From a checkpoint of a small image FSQ autoencoder: decoder activation elu, trained on photos of arthropod specimens (BIOSCAN-5M).
Rows from block 11 of the encoder, named by matrix and row number. Rows with one number belong to one neuron. Each number is 128 + 24 x the weight over the matrix's rms, rounded and kept within 0 to 255. All counts start at 0.
# fc1: MLP up (encoder.blocks.11.mlp.fc1.weight, 256x128), inputs 0-63
# fc2: MLP down (encoder.blocks.11.mlp.fc2.weight, 128x256, transposed), outputs 0-63
fc1.26 [173 148 102  74 195 119 121 188 190 128 128 117 123 106 128 122 157 161  95 132 128 115 163 150 128 101 128 120 126 102   0 153 140 128 115 128 128  80  47   8 146 128 164 113  91 103 128 106 128 161 152  88  94 128  62 161 130 128 144 150 122 128 166 118]
fc1.27 [128 128 149 141 136 128 128 126 150 128 133 165  83 149 156 114 128 128 128  76  87 143 107 128 124 175 126 121 149  95  91 128 112 128 127 128 165  98 129 128  94 169 156 128 128 128 147 128 128 128  84 104 128 128 151 152  77 130 107 128 140 115 158 122]
fc1.28 [111 128  94 113 128 104 128 128 128 128 131 128 134 127 149 128 128 117 151 147 128 136 113 128 128 128 112 128 122 104 143 112 128 110 128 135 128 152 131 128 120 127 102 128 155 128 128 117 128 150 130 128 112 132 123 137 112 116 115 128 128 101 152 128]
fc1.29 [128 145  87 143 137 179  96 128  72 128 148 134 128 104 143 128 120 161 128 155  90  93 101 128 122 128 128 110 157 128 167 128 180 175 128 125 112  96  81 128 149 123 138 162 154 128 101  91 156 104 128 107 131 116 118 104  98 101 128  97 142 134 108 118]
fc1.30 [126 106 128 110 128 128 119 167 128 156 128 128 168 153 128 165 177 119  62  97 134 128 133  55 128 128 115 121 128 135 174 172  98 128 128 115 139 126 127 152 126 117 139 128 137 135 128 128 123 128  74  95 166 125 148 128 109 165 128 185 128 118  56 128]
fc1.31 [128  98 159 129 143 110 125 128 106  98 128  91 115 128 109 128 128 128 100 143  83 128  94 109 161 128 149 128 148  99  89 152  96 106 173 101 160 128 120 126 132 128 109 185 156 146 128 155 122 142 107 135  96 165 121 141 153 150 148 167 157 124 107 102]
fc1.32 [128 128 122 147 128 128 173 136 128 128 109 128 158 161 128 136 115 128 145 128 128  93 128 127 128 129 116 128 128 128 128 128 142 159 101 128 107 147 128 168 128 128 145 120 122 128 128 128 128 128 137 128 165 137 128 128 128 128 124 128 128 153 128 154]
fc1.33 [128 128 151 128 136 128 115 142 137 123 128 163 128 121 120 119 133 127 111 116 101 155 108 128 142  89 128 128 139 100 117 128 138 128 113 128 124 125 143 127 108  88 128 128 105  96 128 143 101 128 118 150 128 106  94  93 129 137 128 153 128 165  92 113]
fc1.34 [135 128 128 128 105 128 128 113 143 128 128 126 110 128 138 128 116 116 172 113 128 128 128 128 128 128 135 108 118 121 128 128 101 118 133 148 120 128 109 128 128 104 128 128 149 103 151 168 121 128 127 128 128  93 103 128 145 113 123 142 123 128 128 109]
fc1.35 [128 121 111 128 116 128 117 128 128 130 142 118 128 162 126 128 106 151 140 119 116  84  97 130 101 185 141 128 128 138 128 123 128 173 101  98 103 128 160 128  90 128 148 111 146 128 107 128 119 128 175 105 142  97 143 128 143  89 134 128 128 149 144 128]
fc1.36 [114 144 158 132 137 135 128 107 129 115 115 128 146 196  97 179 184 134 117 154  98 128 128  53 151 110 135 122 128 156 122  99  64 128 163 136 142 128 132  71 132 128 128 213 128 102 128 128 128 128 164 118 143 204 128 128 128 191 128 138 167 106 196 175]
fc1.37 [128 161 128 115 119 128 136 149 169  99 148 130  94 106 109  97 168 182  68 144 121 128 128 161  98 138 118 128 146 128 128 118 128  92 132 128 130  98 128 111 163 103 151 166 129  90 149 107  84 128 128  98 177 128 128 176 183 127 128  76 128 161 128 129]
fc1.38 [115 124 146 127  93 128 128 128 104 128 107 111 128 169 128 128 128 103 128 128 155 149 129 122 101 128 128 146 104 112 138 137 143  95 128 128 128 117 110 116 145 108 128 119 148 128 145 102 146 157 128 179 151 143 128 110 140 111 136 122  56 126 123 114]
fc1.39 [134 128 128 128 132 123  76 130 130 128 128 139 151 132 145 128 128 128 128 121 128 136 128 128 128 128 138 146 128 141 133 109 134 128 128 117 146 121 128 158 128  97 123 128 128 128 155 104 128 127 128 134 109 116 141 128 128 128 128 100 112 119  97 145]
fc1.40 [137 128 166 175 136  82  76 101 140 110 128 111 128 119 128 128 116 128 107 147 203 120 110 255  83  85 122 128 154 129 128  84 127  83 128 128 234 175 131  51 143  91 128 103 128 142 146 140 113 113 124 128  93 128  43  42 127 113 128  96 128 134 185 144]
fc1.41 [126 128 131 128 128 128 101 128 125 123 128 150 118 128 172 113  99 128 128 123 136 128 107  67 128 122  98 109 128 131 178 107 138 128 142 161 169 116 128  71 149 128 105 128  98 126 128  82 141 148  97 108 146 102 135 155 129 161 124 138 150 147 164 133]
fc1.42 [128 128 154 171 106 128 132 165 148 128 133 135 128 124 128 101 128 157 128  73 107 124 139  86 129 146 111 128 155 151 163 134 128 128 128 130 153 118 135 122 117 134  76 144 128 119 100 122 123 106 101 128 116 117 120 158  96 134 126 155 128 161 134  94]
fc1.43 [128 151 128 128 199 154 128 136 128 130 115  88 119 149 134  81 128 172 140 136 128 128 145  92 147 138 180 145 128 128 172 153 162 128 104 128 115  85 167 103 128  77 104 128 100 128 128  73 113 128  85 156 174 128 175 128 169 128 108 128 128  97 101 151]
fc1.44 [154 128 134 155 110 147 122 135 128 128 128 131 128 101 127 116 128 129 126 154 128 149 121 105 128 148 128 128 128 131 116 125 128 128 120 106 146 104 119 114 175 107 159  91 128 122 124 118 128 128 143 138 128 128  87 128 109 128 128 126 103 115 128 117]
fc1.45 [119 191 117 180 154  82  91 128 111 185 128 110 128 113 128  91 135 128 138 133 137 128 153 163 125 128 128 151 116 173 102 168  82 128 150 166 128  98 121 133 128  58 108 165 128 180 140  86 102 128 127 111 107 129 111 144 153 128 181  80 118 128 128 128]
fc1.46 [128 128 123 109 121 128 128 110 142 128 133 135 128 128 128 113 128 128 128 128 151 146 126 128 141 117 127 147 153 128 113 128 128 164 143 109 130  91 115 103 142 128 132 135 160 128 128 146 124 126 121 128 142 112 102 144 144 145 153 128 128 103 128 103]
fc1.47 [122 128 148 141  97 128 128 128 128 128 112 115 128  88  82  98 128 138 134 144 161 160 104 129 128 130 147  99 108 152 162 130 128 167 126  98 128 147 128 128  85 108 140 172 128 106 128 128 128 168 138 128 128 128 128  82 159 128 159 197 118 128  97 104]
fc1.48 [130 128 149 128 163 128 130  91 135 133 143 133  76 131 107 147 150 103 130 128 128 139 116 111 153 102 128 183 128 166 171 111 172 166 128 137 150  84 114 112 154 108 154 149 160 165 110 159 142 130 147 128  88 202 157 128 118 128  83 128 154  96  74 156]
fc1.49 [163 128 132 141 116 113 128 106 128 122 132 132  99  58 139 134 128 135 128 151  97 148 119 128 169 128 138 128 154 121  57 141 113 154 152 155 154  97  71 123 100  89 130 142 143 164 169 133 124 162 160 128 128  95  57 128 128 146 149 113 175 159  94  96]
fc1.50 [128 177 211 170 151 171  43  96 175 128 100 123 110 133  93  73 179 187 110 139 128  89 164 112 128 190 128 128 161 128 137 160 156 113 156 147 128  97 128 120 131 141  75 128 140 128 163 114  84 128 128 128 128  87 128 139 102 128 114 144  79 128  60 128]
fc1.51 [100 128 128 128 128 128 135 102 152 128 128 150 111 130 128 128 159 130 128 124 134 128 128 128 128 128 128 128 121 110 143  99 128 115 128 128 128 128 128 131 128 128 134 128 125 116 118 115 128 136 132 110 128 122 128 121 115 134 128 128 128 128 128 162]
fc1.52 [160 128 156 153 136 119 139 128 128 128 102 100 147 171 149 128 169 100 128 128 137 196 128  30 109 128 106 132  90 117 114  78 160 128 147 142 202 128  88 128 162 130 111 128 128  77 108 128 127 110 128  69 118 141 127 125 126 147 139 126 151 129 128 112]
fc1.53 [162 133 123 123 128 150 133 107 128 147 115 128 126 121 128  85  92 128  71 128 128 160  80 128 149 128 131 109 138 128 134 128 129 148 126 172 147  88  82 128 144 128 128 145 128 128 128 128 128 128 160 113 128 125 116 115 151 180 151  53 162 134 108  88]
fc1.54 [127 143 125  95 105 149  93 128 168 100 136 149 124 150 159  79  95 128  79  99  54  91 116 128 164 160 109 112 128 113 128 128 128  79 128 128 123 116 139 156  91 128 146 128 129 104 109 128 140 150 175 127 163 164 138 128 108 128  94 128 113 128 128 113]
fc1.55 [134 102 145 128 107 171 142 178 103 105  90 149 128 163 113 148 111 156 128 106 155 128 128 162 128 167 159 167 122 128 136 158 106 147  92 119 128 138 150 160 122  91 112 139 124 128  86 128 115 118 128 128 128 153 155 132 125 155  89  64 167 128 119 128]
fc1.56 [128 115 128 152 128 183 151 165 128 128 123 128 157 109 177 143 110  94 128 168 165 128 146 123 128  78 133 103 128 106 168  90 128  99 198 124 169  62 189 117 111 128 114  91 111 139 144 111  78 111 151  97 166 128  70 128 128 161 146 145  99 128 132  86]
fc1.57 [128 136 142 144 115 128 151 128 148 153  99 131 105 160 156 132 166 107 128 131 133 108 144 128 147 138 120 127 147  64 113  69 153 128  76 188 133 129 152 128 128 135 100 128 123 151 152 129 128 124 111 147 162 128  37 177 113 144 128 149 156 103 151 128]
fc1.58 [128 115 128 156 122 135 128 128 128 128 126 128 129 128 128 128 128 128 118 128 104 127 128 114 128 128 128 128 131 147 128 128 128 128 148 128 128 134 143 128 128 128 128 144 119 124 143 128 130 128 124 128 122 128 128 128 128 128 116 128 128 129 128 128]
fc1.59 [128 102 153 105 128 140 128 167 148 128 168 149 183 128 128 128 141 214 103 154  67 129 112  87 157 128 175 128 132 152 128 128 159 160  49 108  78 102  94 135 136  92 126 145 118 123 128  93 115 135 128 128 128  97 137 169 128 128 145 166 147  81 126 144]
fc1.60 [128 128 136 128 128 128  90 144 128  76 128 165 163 127 106 128 118 107 104 151  96 128  71 128 158 128 182 126 169 128 128 130 128 128 128 138 133  72 171 113 134  67 119 124 106 128 157 153 110 128 128 146 134  80  63 122 158  82 126 109 115 128 104  88]
fc1.61 [138 128 128 148 128 162 131 111 128 137 128 138 128 147 128 130 116 128 108 118 128 161 127 105 121  97 148 128 123 160 157 152 104 128 122 125 128 105 120 123 126 114 106 131  94 158 134 128 127 128 128 128 128 118 119 128 128 128 128 128  98 128 118 140]
fc1.62 [106 128 161 126 158 128 159 139 128 128 118 113 162 159 128  88 128 186 150 128 121  80 128 109 135 131 128 108 128 113 128  99 138 128  99 102  99 128 150 154 128 104 135 128 109 159 128 128 120 148 138 128  95 162 138 128 111 134 101 128 126  83 130 155]
fc1.63 [128 146  98 134 128 167 128 157 128 129 109 119 115 128 139 130 128 128 159 128 135 128 128 113 128 160 110 128 106 128 151 128 130 133 128 128 111 118 105 143 133 102 134 128 115 160 128 128 133 119 128 112 128 155 128 110 112 128 135  98 128 137  99 151]
fc1.64 [131 147 153 103 125 145 109 101 150 151 121 147 115 128  94 128 128 128 157  99  84 105 181 179 128 130 128 137 128 134 102  78  86 129  69 127 140 128 114 178 105 137  93 157 164 128 138 140  73 128 129 128  94  71 139 106 108  97 145 104  94 128 145 141]
fc1.65 [133 143 124 128 128 129 109 175 107 167 128 128 141 128 128 122 106 134 129 128 104 167 128  86 132 128 128 128 139 128 128 159 128 115 129 180 103  68 128 128 128 128 128 128 104 121 153 143 158 101 128 149 124 128 128 128 127 125 128 106 159 115 128 128]
fc1.66 [ 92 128 146 141  87 138 128 148 128 128 128 148 128 146 128 128 172 128 142 172 169 115 127  82 125 128  82 128 106 128 132 106 128 128  83 113  99 142 108 153 149 114 138 128 137 128 175 128 128 128 128 167 128 141 128 197  87 136 168 128 177 105 133 114]
fc1.67 [148 114 128 114 157 102 167 119 141 144  93 128 114 169 174 158 109 128 127 170  98 128 128 136 166 127 128 111  86 128 187 121 128 128 112  80 128 118 128 109 107 116 128 128 166 128 129 128 136 128 128 162 115  80 128 106 148 129  79 128 172 128 168 142]
fc1.68 [128 131  55 128 135 128 128  86  86 128  79  68 138 145 153 128  99 128 148 165 168 148 188 141 128  98 142  80 170 128  82  90 128 128 128 128 115 128 119 131 200 128 178 177 128 126 169 128 166 126 128 117 161  58 119 128 126 119 120 128 136 111  59 186]
fc1.69 [138 128 138 128 128 100 125 181 139 128 128  91 154 211  99 165 106 117 161 128 122 128 140  59 128 115 128 136 106 131 226 121 128 169  88 157 138 174 128 182  92 128 128  98  70 135 137 128 128 145 111 128 128 128 177 104 142  94  93 128 136 163 106 128]
fc1.70 [123 128 147 128 131 128  96 105 128 128 134 141 101 128 121 128 120 128 128 130 128 172 128 104 128 128 126 162 146 128 128 123 128 128 114 144 128 128 132 138 128 147 128 139 149 125  92 103 156 102 101 128 127  93 157 110 128 128 107 137 128 121 120 128]
fc1.71 [114 176 128 128 150 128 166  65 159 128 133 128 128 135  97 131 128 128 152 107 123  98 115  66 112 104  88 190 112  99 159 128 128 103 128 102 167 128 162 115 128 181 105 182 141 131  83 128 128  56 110 125 110 130 153 128  92 128 163 179 137 139 128 131]
fc1.72 [128 139 140 143 135 128 126 125 128 135 128 128 128 128 152 115 128 136 128 120 128 136 107 104 128 149 128 143 136 128 137 128 128 128 120 118 128  89 128 125 128 128 128 144 128 128 139 128 123 128 116 109 128 128 128 132 109 127 128 114 128 128 128 128]
fc1.73 [128 112 128 134 130 133 128 128 142 128 128 122 128 137 128 128 122 137 125 102 128 138 108 121 128 137 128 128 142 141 128 128 110 136 148 128 128 127 128 122 123 128 128 128 143 128 118 157 122 129 119 115 110 103 128 128 128 139 146 128 119 131 108 110]
fc1.74 [128 128 161 157 128 161  80 140 128 149  83 128 125 158 128 128 139 128 128 128 134 138 128  99 128 128 149 128 135 128 165 131 168 113 110 128 119 103 128 126 128 128  95 166 128 139 128 100 128 128 128 128 128 128 128 128 126 160 101 128  94 119 101 148]
fc1.75 [128 123 128 163 128 180 105 119 117 156 167 163 128 128 128 138 143 140 128 154 128 105  91 114 128 155 128 128 128 128 162 153 134 200 128 129 124 128 125  87 128 131 121 178 136 177  86 145 128 114 128  85 128 159 128 124 114 174 108  72 128 128 145 137]
fc1.76 [ 83 125 128 128 128 167 113 128 149 128  67 114 116 152 128 165 143 157 128 128 103 128 168 125 128 153 166 150 128 119 128 128 109  46 127 128 178  96 117 117 171 103 128 143 105 113 128 108  94 128 105 176 152 124  87 144 133 153 169 136 167 124 138 151]
fc1.77 [128 128 115 107 146 103 128 134 145 114 108 128 183  98 157 168 129  99  86 128  95 122 125 140 128 128 102 166 133 148 128 138 128 128 128 144 155 120  73 128 129  58 128 158 113 147 170 186 128 128 116 155 128 128 140 120 163 160 102 121 123 194 128 165]
fc2.26 [131 159  69  93  96 128  66 200 202 128 103  85  74 186 103 162 143 163  60 128 128 107 243 128 128 176 126 128 128 149  85  80 172 113 111 128 129 115 149   5 128 127 178  98 117  57 139 120 128 147 130 128 115  71 178 179 134 134 137 128 134 128 140 192]
fc2.27 [150 148  83 117 158 115 114 140 137 115 128  76 128 137 138 134 128 128 163 136 128  89 139  94 128  98 128 118 128 128 147 128 128 128 162 128 128  91  94 128 128 120 128 124 115  80 114  82 128 128 128 104 101 128  92 156 150 120 128 140 140 114 187 128]
fc2.28 [143 126 147 101 128 154 128 128 120 136 128 128 128 127  95 144 128 128 128 128 128 128 125 128 138 124 109 153 128 128  90 128 138 136 161 128 125 120 128 128 132 133 136 131 128 128 128 141 126 101 128 162 128 122 110 157 110 106 128 141 106 128 128 138]
fc2.29 [130 131 142 129 129 128 138 141 109 128  68  94 124 179 128 122 146 149  94 109 113 110 186 128 131 147 131 109  86 137 113 122 113 140 135 130 116 216 176 159 139 158 128 147 128 144 154 156 142 123 117 128 130 126 130 124 128 140 107 111 128  84 117 128]
fc2.30 [128 128 134 128 111 155 128 151 137 128 106 110 110 168  95  95 118 128 128 128 128 126 136 107 164 128 108 121 128 135  89 134 139 141 128 135  80 104 128 128 150 128 139 128 128 177 128 113 144 153 128 128 157 161 153 136 128 104 109 128 116 109 135 121]
fc2.31 [142 123 128 128 159 195 159 142 137 120 114 128 127  84  88 128 116 128  94 110 128 104 133 145  81 128 128 128 130 122 196 168 133 112 102 111 128 159 133 158 130  93 144 106  93 128 148 128 135 128 129 128 128 128 119 140 136 161 182 157 125 123 128 141]
fc2.32 [144 142 143 128 115 164 151 128 128  97 138 128 141 136 135 128 119 109 145 123 128 108 141 139 128 115 114 119 134 128  86 157 114 128 128 123 116 106 128 155 129 128 114 123 114 128 111 128 128 130 125 141 129 175 128 110 122 101  82 120 128 101  86 185]
fc2.33 [128 124 134 163 128 108 144  90  82 143 140 131 130 141 115 103 127 128 114 128 133 128 105 140 131 128 151 128  98 128 138 142 158 129 147 137 187 144 117 116 128 141 116 128 163 128 100 116 152 128 138 143  83 128  86 127 119 151 138 128 124 128 128 157]
fc2.34 [128 128 147 126 142 143 121 128 128  86 115 164 160 128 158 117 128 142 121 128  84 123 145 128 146 128 128 136 133 129 128 132 128 128 128 121 128 115 145 118 128 128 128 139 122 128 113  94 128 144 106 128  99 128 128 128 120 125 132 128 128 128 119 137]
fc2.35 [ 91 150 180 181  97 128 138 128  89 128 116 130 155 139 128 145 104 142 128 128 128 192 136 141 115 128 119  86 101 127 156 122 147 115 128 132 128 164 128 135 128 127 141 103 133 128 158 142 147 128 107 128 126 117 128 163 169 141 128 119 130 143 128 104]
fc2.36 [135 206 156 127 128 255 192   3 128 104  71 158  31 175  62 166 120 176 128 135  53  50 124 255  63 119 149 128  86  92 103  14 110 180  43 128  67  76 255  70 128 132 172 170 162 163 218 237 127  28 143 165 114 146 234 106 103 112 202 128  23  12 150 149]
fc2.37 [102  86 105  57 117 139 114 138 128 128 129  99 128 166 155  96  88  88 177 122 122 117 128  42 154 106 128 128 128 151 164 149 103 128  96 128 102 142 128 132 128 159 134 128 100 126 128 142 171 108 106 152  70 119 136 124 126  72 102 128 121 109 141 124]
fc2.38 [147 128 128 128 128 135 135 140 148 123 136 128 128 110 119  99 128 128 140 131  88 101 139 146 106 128 169 112 128 120 128 128  99 128 128 135 128 145 128 142 109 128 128 128 128 132  90 143 128 101 112 140 128 110 115 128 152 128 128 132 128 128 106 128]
fc2.39 [124 121 138 127 119 128 152 128 128 128 137 128 128 153 106 133 104 128 123 141 128 142 169 100 121 129 128 130 141 160 121 128 128 137 161 129 146 128 157  97 128 166 128 128 139 135 137 125 148 128 128 127 114 120 128 123 128 128 128 128 147 135 134 128]
fc2.40 [128 101 128 119 151 124  82   0  38 128  92 128 131 119 105 128  47 115 128 128 128 169 128  64 128 101 160 108 111 128 128  47 128 128 111 128  34 158 122 103 128 128 160  74 185 129 240  86 128 123 192  88 128 102 116 102 128 128  99 128 125 112 120 128]
fc2.41 [140 121 132 128 128 128  83  65 113 133 144 130 168 109 128 139 128 160 135 168  91 203  75 126 133 128 152 128  51  77 128  93 163 207 150 124 128 106  73 117 128 141 191 128  77 128  90 192 128  82 150 122 132 128 137 128 159 126 117 128 212 186 128 147]
fc2.42 [130 165 128 145 137 151  62  97  77 117 118 125 164 101 142 128 120 140 120 180 127 171 145 130 128 121 107 118  78  57 108  96 158 173 111 121 128 174 131 114 128 136 163 109  90 113 119 128 128 128 140 128 161 136 122 128 130 128 128 164 128 121  63 128]
fc2.43 [124 159 159 161 101 144 128 108 137 128 128 144 128 117 128 128 112 115 161 149 159 175 108 128 160 128 128 128 172 150 122 107 161 170 128 128 128 143 192 163 115 128 128 160 163 128  79 125 128 153 128 128 153 147 128 128  75 110 111 116 103  95  93 113]
fc2.44 [101 128 101 128 113 111 123 128 128 129 124 128 128 151 144 128 125 128 128 146 128 148 127 128 128 146  98 106 140 129 163 138 128 128 157 128 152 128 107 132 128 128 128 124 100  86 128 128 136 129 108 128 128 128 166 117 128 147 141 134 147 128 128 158]
fc2.45 [143  92 128 144 128 177 128 142 114 152 126 128 162 177 146 128 128 148 167 140 142 128 116  89 133 100 159 105 147 128 128 117 135 136 128 128 128  87 128  78 147 155 152 128  94  98  89 117 126 137 128 128 133 128 128 128 128 150  84 134 137 128 128 160]
fc2.46 [116 128 128 128 128 111 125 128 128 139 110 125 154 164 128 141 122 128 139 137 104 100 128 165 113 113 115 128 128 128 147 124 141 128 117 135 148 128 128 159 124 105 130 147 128 127 138 128 128 128 152 128 124 128 134 128 128 142 128 125 161 150 121 128]
fc2.47 [125 128 128 128 133 127 149 128 148 128 133 145 121 128 128 112 131 110 138 128 128 115 134 128 128 128 111 128 128 112 117 134 128  95  94 130 108 168 103 121 129 128  92 117 133 140 188 128 107 143 147 128 132 128 116 146 149 128 137 103 136 103 182 128]
fc2.48 [128 128 128 182 135 184  76 122  90 121 142 128 149 141 118 121 140 128 130 174  82 117 145  59 117 128 140 147 110  83 112 129 137 128 115 131 143 160 136  92 128 161 129 128 152  95  77 122 128 109 131  60  66 153 105 128 101 113 118 112 135 123 158 106]
fc2.49 [114 118 145 128 161 130 128 128 127 128 107 101 128 128  77 126 106 128 118  90 139 128 128 128 135 128 128 152 128 128 249 105 128 128 163 126 153 166 136 151 125 128 119 126  66  98 128 128 128 150 109 149  89 178 128 106 128 135 128 111 143 186 170 128]
fc2.50 [138  95  91 128  92 134 142 135 129 105 129 153 151 189 150 128 146 128 106 177 146 128 185 128  82  73 128 168 128 135 138 131 106 103 110 128  19 148  88 173  99 176 128 177 128 100 149 128 128 128 128 144 150 128 128 162 128 137  91 111 155 128 145  77]
fc2.51 [153 128 139 123 130 134 128 112 103 128 130 123 128 108 128 128 139 102 144 144 110 128 128 128 123 130 120 115 107 128  97 138 128 147 109 128 164 125 130 128 127 139 113 116 110 128 149 128 128 133 128 143 112 116 141 135 128 128 132 143 128 120 128 108]
fc2.52 [122  73 228 154 102 128 196  60 161  89  83 128 173 230  95 133 147 133 128 171 138 172 124 255 107 199 128 184 184 137  41  57 212 160 121 133  96   0  26 128 128  82 128 104  57 130  80  18 145 128 103 169  83 148 216 141 118 156  86 119  54 128  84  35]
fc2.53 [120 149 128 138 150 128  95 128  94  98 140 111 144 141 130 128 138  77 138 128 128 105 128  78  93 128 119 119 128 128 185  92 160 164 128 128 123 134 111 135 112 102 146 113 104 128 134 177 128 128 122  86 128 131 148 161 158 118  88 134 117 118 141 130]
fc2.54 [113 105 128 148 111 135 110 139  76 138 128  99 141 107 116 128  89 132 158 128 105 121  77 134 103 128 115 107  90 115 168 128 128 128 131 129 128 128 120 126 145  85 128 128 133 128 124 135 128 124 121 157 125 121 103 118 128 106 183 128 121 121 140 106]
fc2.55 [128 128 126 129 128  85 129 128 128 153 103 125 129 138 128 128 128 123 163 128 128 195 136  99 126 135  91 132 113 128 150 123 143 130  96 128 114 128 102 128 115 119 128  91 145 119 170 154 121 128 144 156 169 128 128 128 172 102 128 128 183 128 128 120]
fc2.56 [132 152 128 139  98 128 128 118 116 163 128 128 117 170  99 158 128 128 150 143 123 128  91  74 168 117 132 111 126 128 128 128 161 114 115 123 135 133 128 108 128  67 128 154 128  93 128 128 138 128 123 125 109 134 128 128 152 193 172 132 102 128 128 116]
fc2.57 [128 135 128 111 151 127 106 129 130 100 128 128 128 128  98 128 128 128 128 128  99 160 125 156 104 140 107 138 128 159 147 160 117 106 115 128 128 140 134 128 128  91 124 128 128 128 114 128 133 164 107 101 128  85 100 128 128 128 128 167 127 171 167 128]
fc2.58 [128 143 121 114 140 131 128 134 128 128 128 154 117 115 108 136 128 122 128 128 102 128 128 136 128 118 155 128 128 128 125 121 128 128 103 122 113  93 142 128 128 128 128 128 128 128 128 128 128 130 148 128 128 172 115 147 131 128 128 128 119 128 128 128]
fc2.59 [108 103 119 150 164 115 128 148 116 128 168 128 155  74 147 128 154 128 128 113 149 168 129 147 123 168 114 143 113 118 131 128 128 128 128 135 170 144 149 116 124 138 158 106 102 124  87 118 128 128 116 128  92 136  92 128 108 144  83 164 150 132 161 128]
fc2.60 [123  88 128 128 170 128 117 115 111 128 128 128 128  74 144 150 128 139 152 141 158  87 124 134 105 128 104 177 122 128 128 128 118 149 128 128 153 117 128  76 128 149 150 144 187 128  74 128 135 119 103 126 128 122  90 121 123 111 156 118 128 117 144 105]
fc2.61 [128 145 135 142 129 128  95 147 110 128 118 128 128 165 128 128 128 149 128 128 109 133 128  87 125 128 128 125 134 128 128 139 153 120 132 128 120  81 128 127 128 128 128 128 116 148 128 141 128 140 119 128 128 128 128 153 141 133 114 128 128 128 128 118]
fc2.62 [157 154 102 111 128 167 148 154 142 128 152 128 128 167 148 117  96 111 165 128 128 128 118 128 131 139  98 130 129 137 128 124 128 128 128 128 128 121 137 136 137 145 128 128 128 128 114 128 119 167 128 138 128 171 128  84 128  98  70 128 128  86  77 166]
fc2.63 [128 116 128 128 128 129 128 104 128 128 128 114 161 155 161 128 128 128 141 141 146 144 128 128 128 128 160 144 122 128 124 128 128 126 133 123 128 199 128 111 128 128 128 128 162 141 148 145 134 153 131 167 133 128 128 117 115 154 128 128 103 128 118 109]
fc2.64 [175 128 128  98 128 204 131 128 109 144  83 151 135 175 128 112 163 164 156 128 190 123 128  17 142 124 123  71 123  89 109 114  75 128 154 143  87 128 101 122 128 118 142 132 105 115  93 143 107 148 133 153 161 119 138 128 124 111 128 128 176 128  93 171]
fc2.65 [128 101 128 128 155 147 128  85 134 128 128 145 132 116 140 107 151 159 147 128 167 160  89 122 145 107  94 128 162 128 128 172 138 137 128 128 128 120 120 154 128 128 120 151 130 128 116  95 128 138 128 117 152 128 128 151 128 110 103 128  92 128 128 123]
fc2.66 [128  66 128 128 156  83 133 106  97 115 137 125 128  28 118 129 162 147 180 143 134  97 136 214 113 146 108 128 108 155 106 111 179 134 166 128 193 151 131 128 139 112  58 100  93 128  85 143 107 127 128 128 117 139 128 128 101 114 109  95 128 182 128 171]
fc2.67 [146 128 144  72 115 128 149 128 120 146 128 150 117  97 138  93 142 145 151 174 101 170 141 182 128 101 128 137 146  82  76 136  89 130 148 129 128  96  84 125 132 137 128 128 147 147 128 127 128  58 128 163 121 128 128 167 111 128 118 134 109 144 164 149]
fc2.68 [136 118 138 128 128 101 118 130 129 137 168 128 144 118 141 121 142 113 128 148 128 128  58 128 157 141  67 144  66 121 163 162 122 128 128 135 127 153 164 121 104  84 128 153 128 128 113 137 128 128 158  87 138 142 140 113 140 128 104 173 128 108 105 140]
fc2.69 [128 206 201 235 100 172  74 213 107 128 128 128 175 128 115 106 176  63 128 127 174  45 190 128 179 102 156 124 168 128  31 105 128 144 109 128  26 128 254 224 128  55 138 185 128  66 128  60 128 200 147  73 126 173 128 128  90 159  55 128  51 128 100 254]
fc2.70 [139 128  90 110 128 128 131 128  96 137 128 145 128 162 138 146 128 144 104 104 123 115 128 164 154 128 146 128 105 128 128 120 125 128 128 128 128 139 151 128 127 115 128 136 118 119 137 129 128 158 128 119 150 146 167 128  90 164 136 128  80 128 124 128]
fc2.71 [160 101 112 126 127 154 138 114 128 128 111 121 122  55 139 105 164 158 128 101 143 180 152 187 133 149 188 101 100 128  75 127 107 128 128 136 126 109  96 127 154 116 128 160 152 128 117 101  99 134 202  99 114 101 112 128 116  99 106 128  85 124 114 158]
fc2.72 [141 128 132 121 128 128 128 113 109 135 128 128 128 152 140 128 128 125 103 128 100 132 128 118 128 120 128 143 128 128 128 135 128 149 128 128 128 155 128 135 134 147 127 134 128 138 157 131 128 139 135 130 103 128 128 128 142 132 128 129 130 144 125 128]
fc2.73 [140 134 128 128 127 137 104 128 128 123 128 128 128 128 128 128 128 128 128 136 128 128 128 128 109 123 148 117 128 128 128 128 153 136 141 125 129  97 143 124 137 128 129 128 128 128 128 101 144 128 128 128 127 128 128 137 129 128 125 128 138 128 119 115]
fc2.74 [109 128 134 126 121 128 128 105 128 126 117 123 128 123 114 128 128 133 128 128  95 133 133 126 125 136 141 147 137 128 128  97 145 138 128 128 122  85 128 128 120 140 118 114 128 128 101 100 135 139 128 128  94 128 122 128 128 128 128 113 128 128  79 119]
fc2.75 [128 112 172 128  70 144 128 135 112 111 144 116  90 126 130 128 166 160  85 155 114 136  93 128 125 128 117 160 141 128 142 104 153 115 109 123 128 177 153  91 128 127 146  82 128 101 128 125 139 109 128 104 130 126 128 128 101 146 146 133 146 143 135 115]
fc2.76 [147 130 125 175 128 133  83 133 134 128 148 128 128 149 127 106 142  96 126 159 164 128 128  79 161 134 107 138 164 107 145 109 128 114 129 121 175 166 191  53 105 124 138 156 157 100 118 105 128 133 146 116 122 128  94 128  96 114 128 111 180 141 128 118]
fc2.77 [128 131  89 157 136 128 165 137 158 120 110 128 141 150 148 139 108 128 128 128  75 124  91 128 130 125 119 172 125 128  92 150 103 128 179 128  98 128  93 162 128 128 148 110 133 160 159 155 120 128 155 130 143  95 128 128 112 141 140 128 138 119 128 112]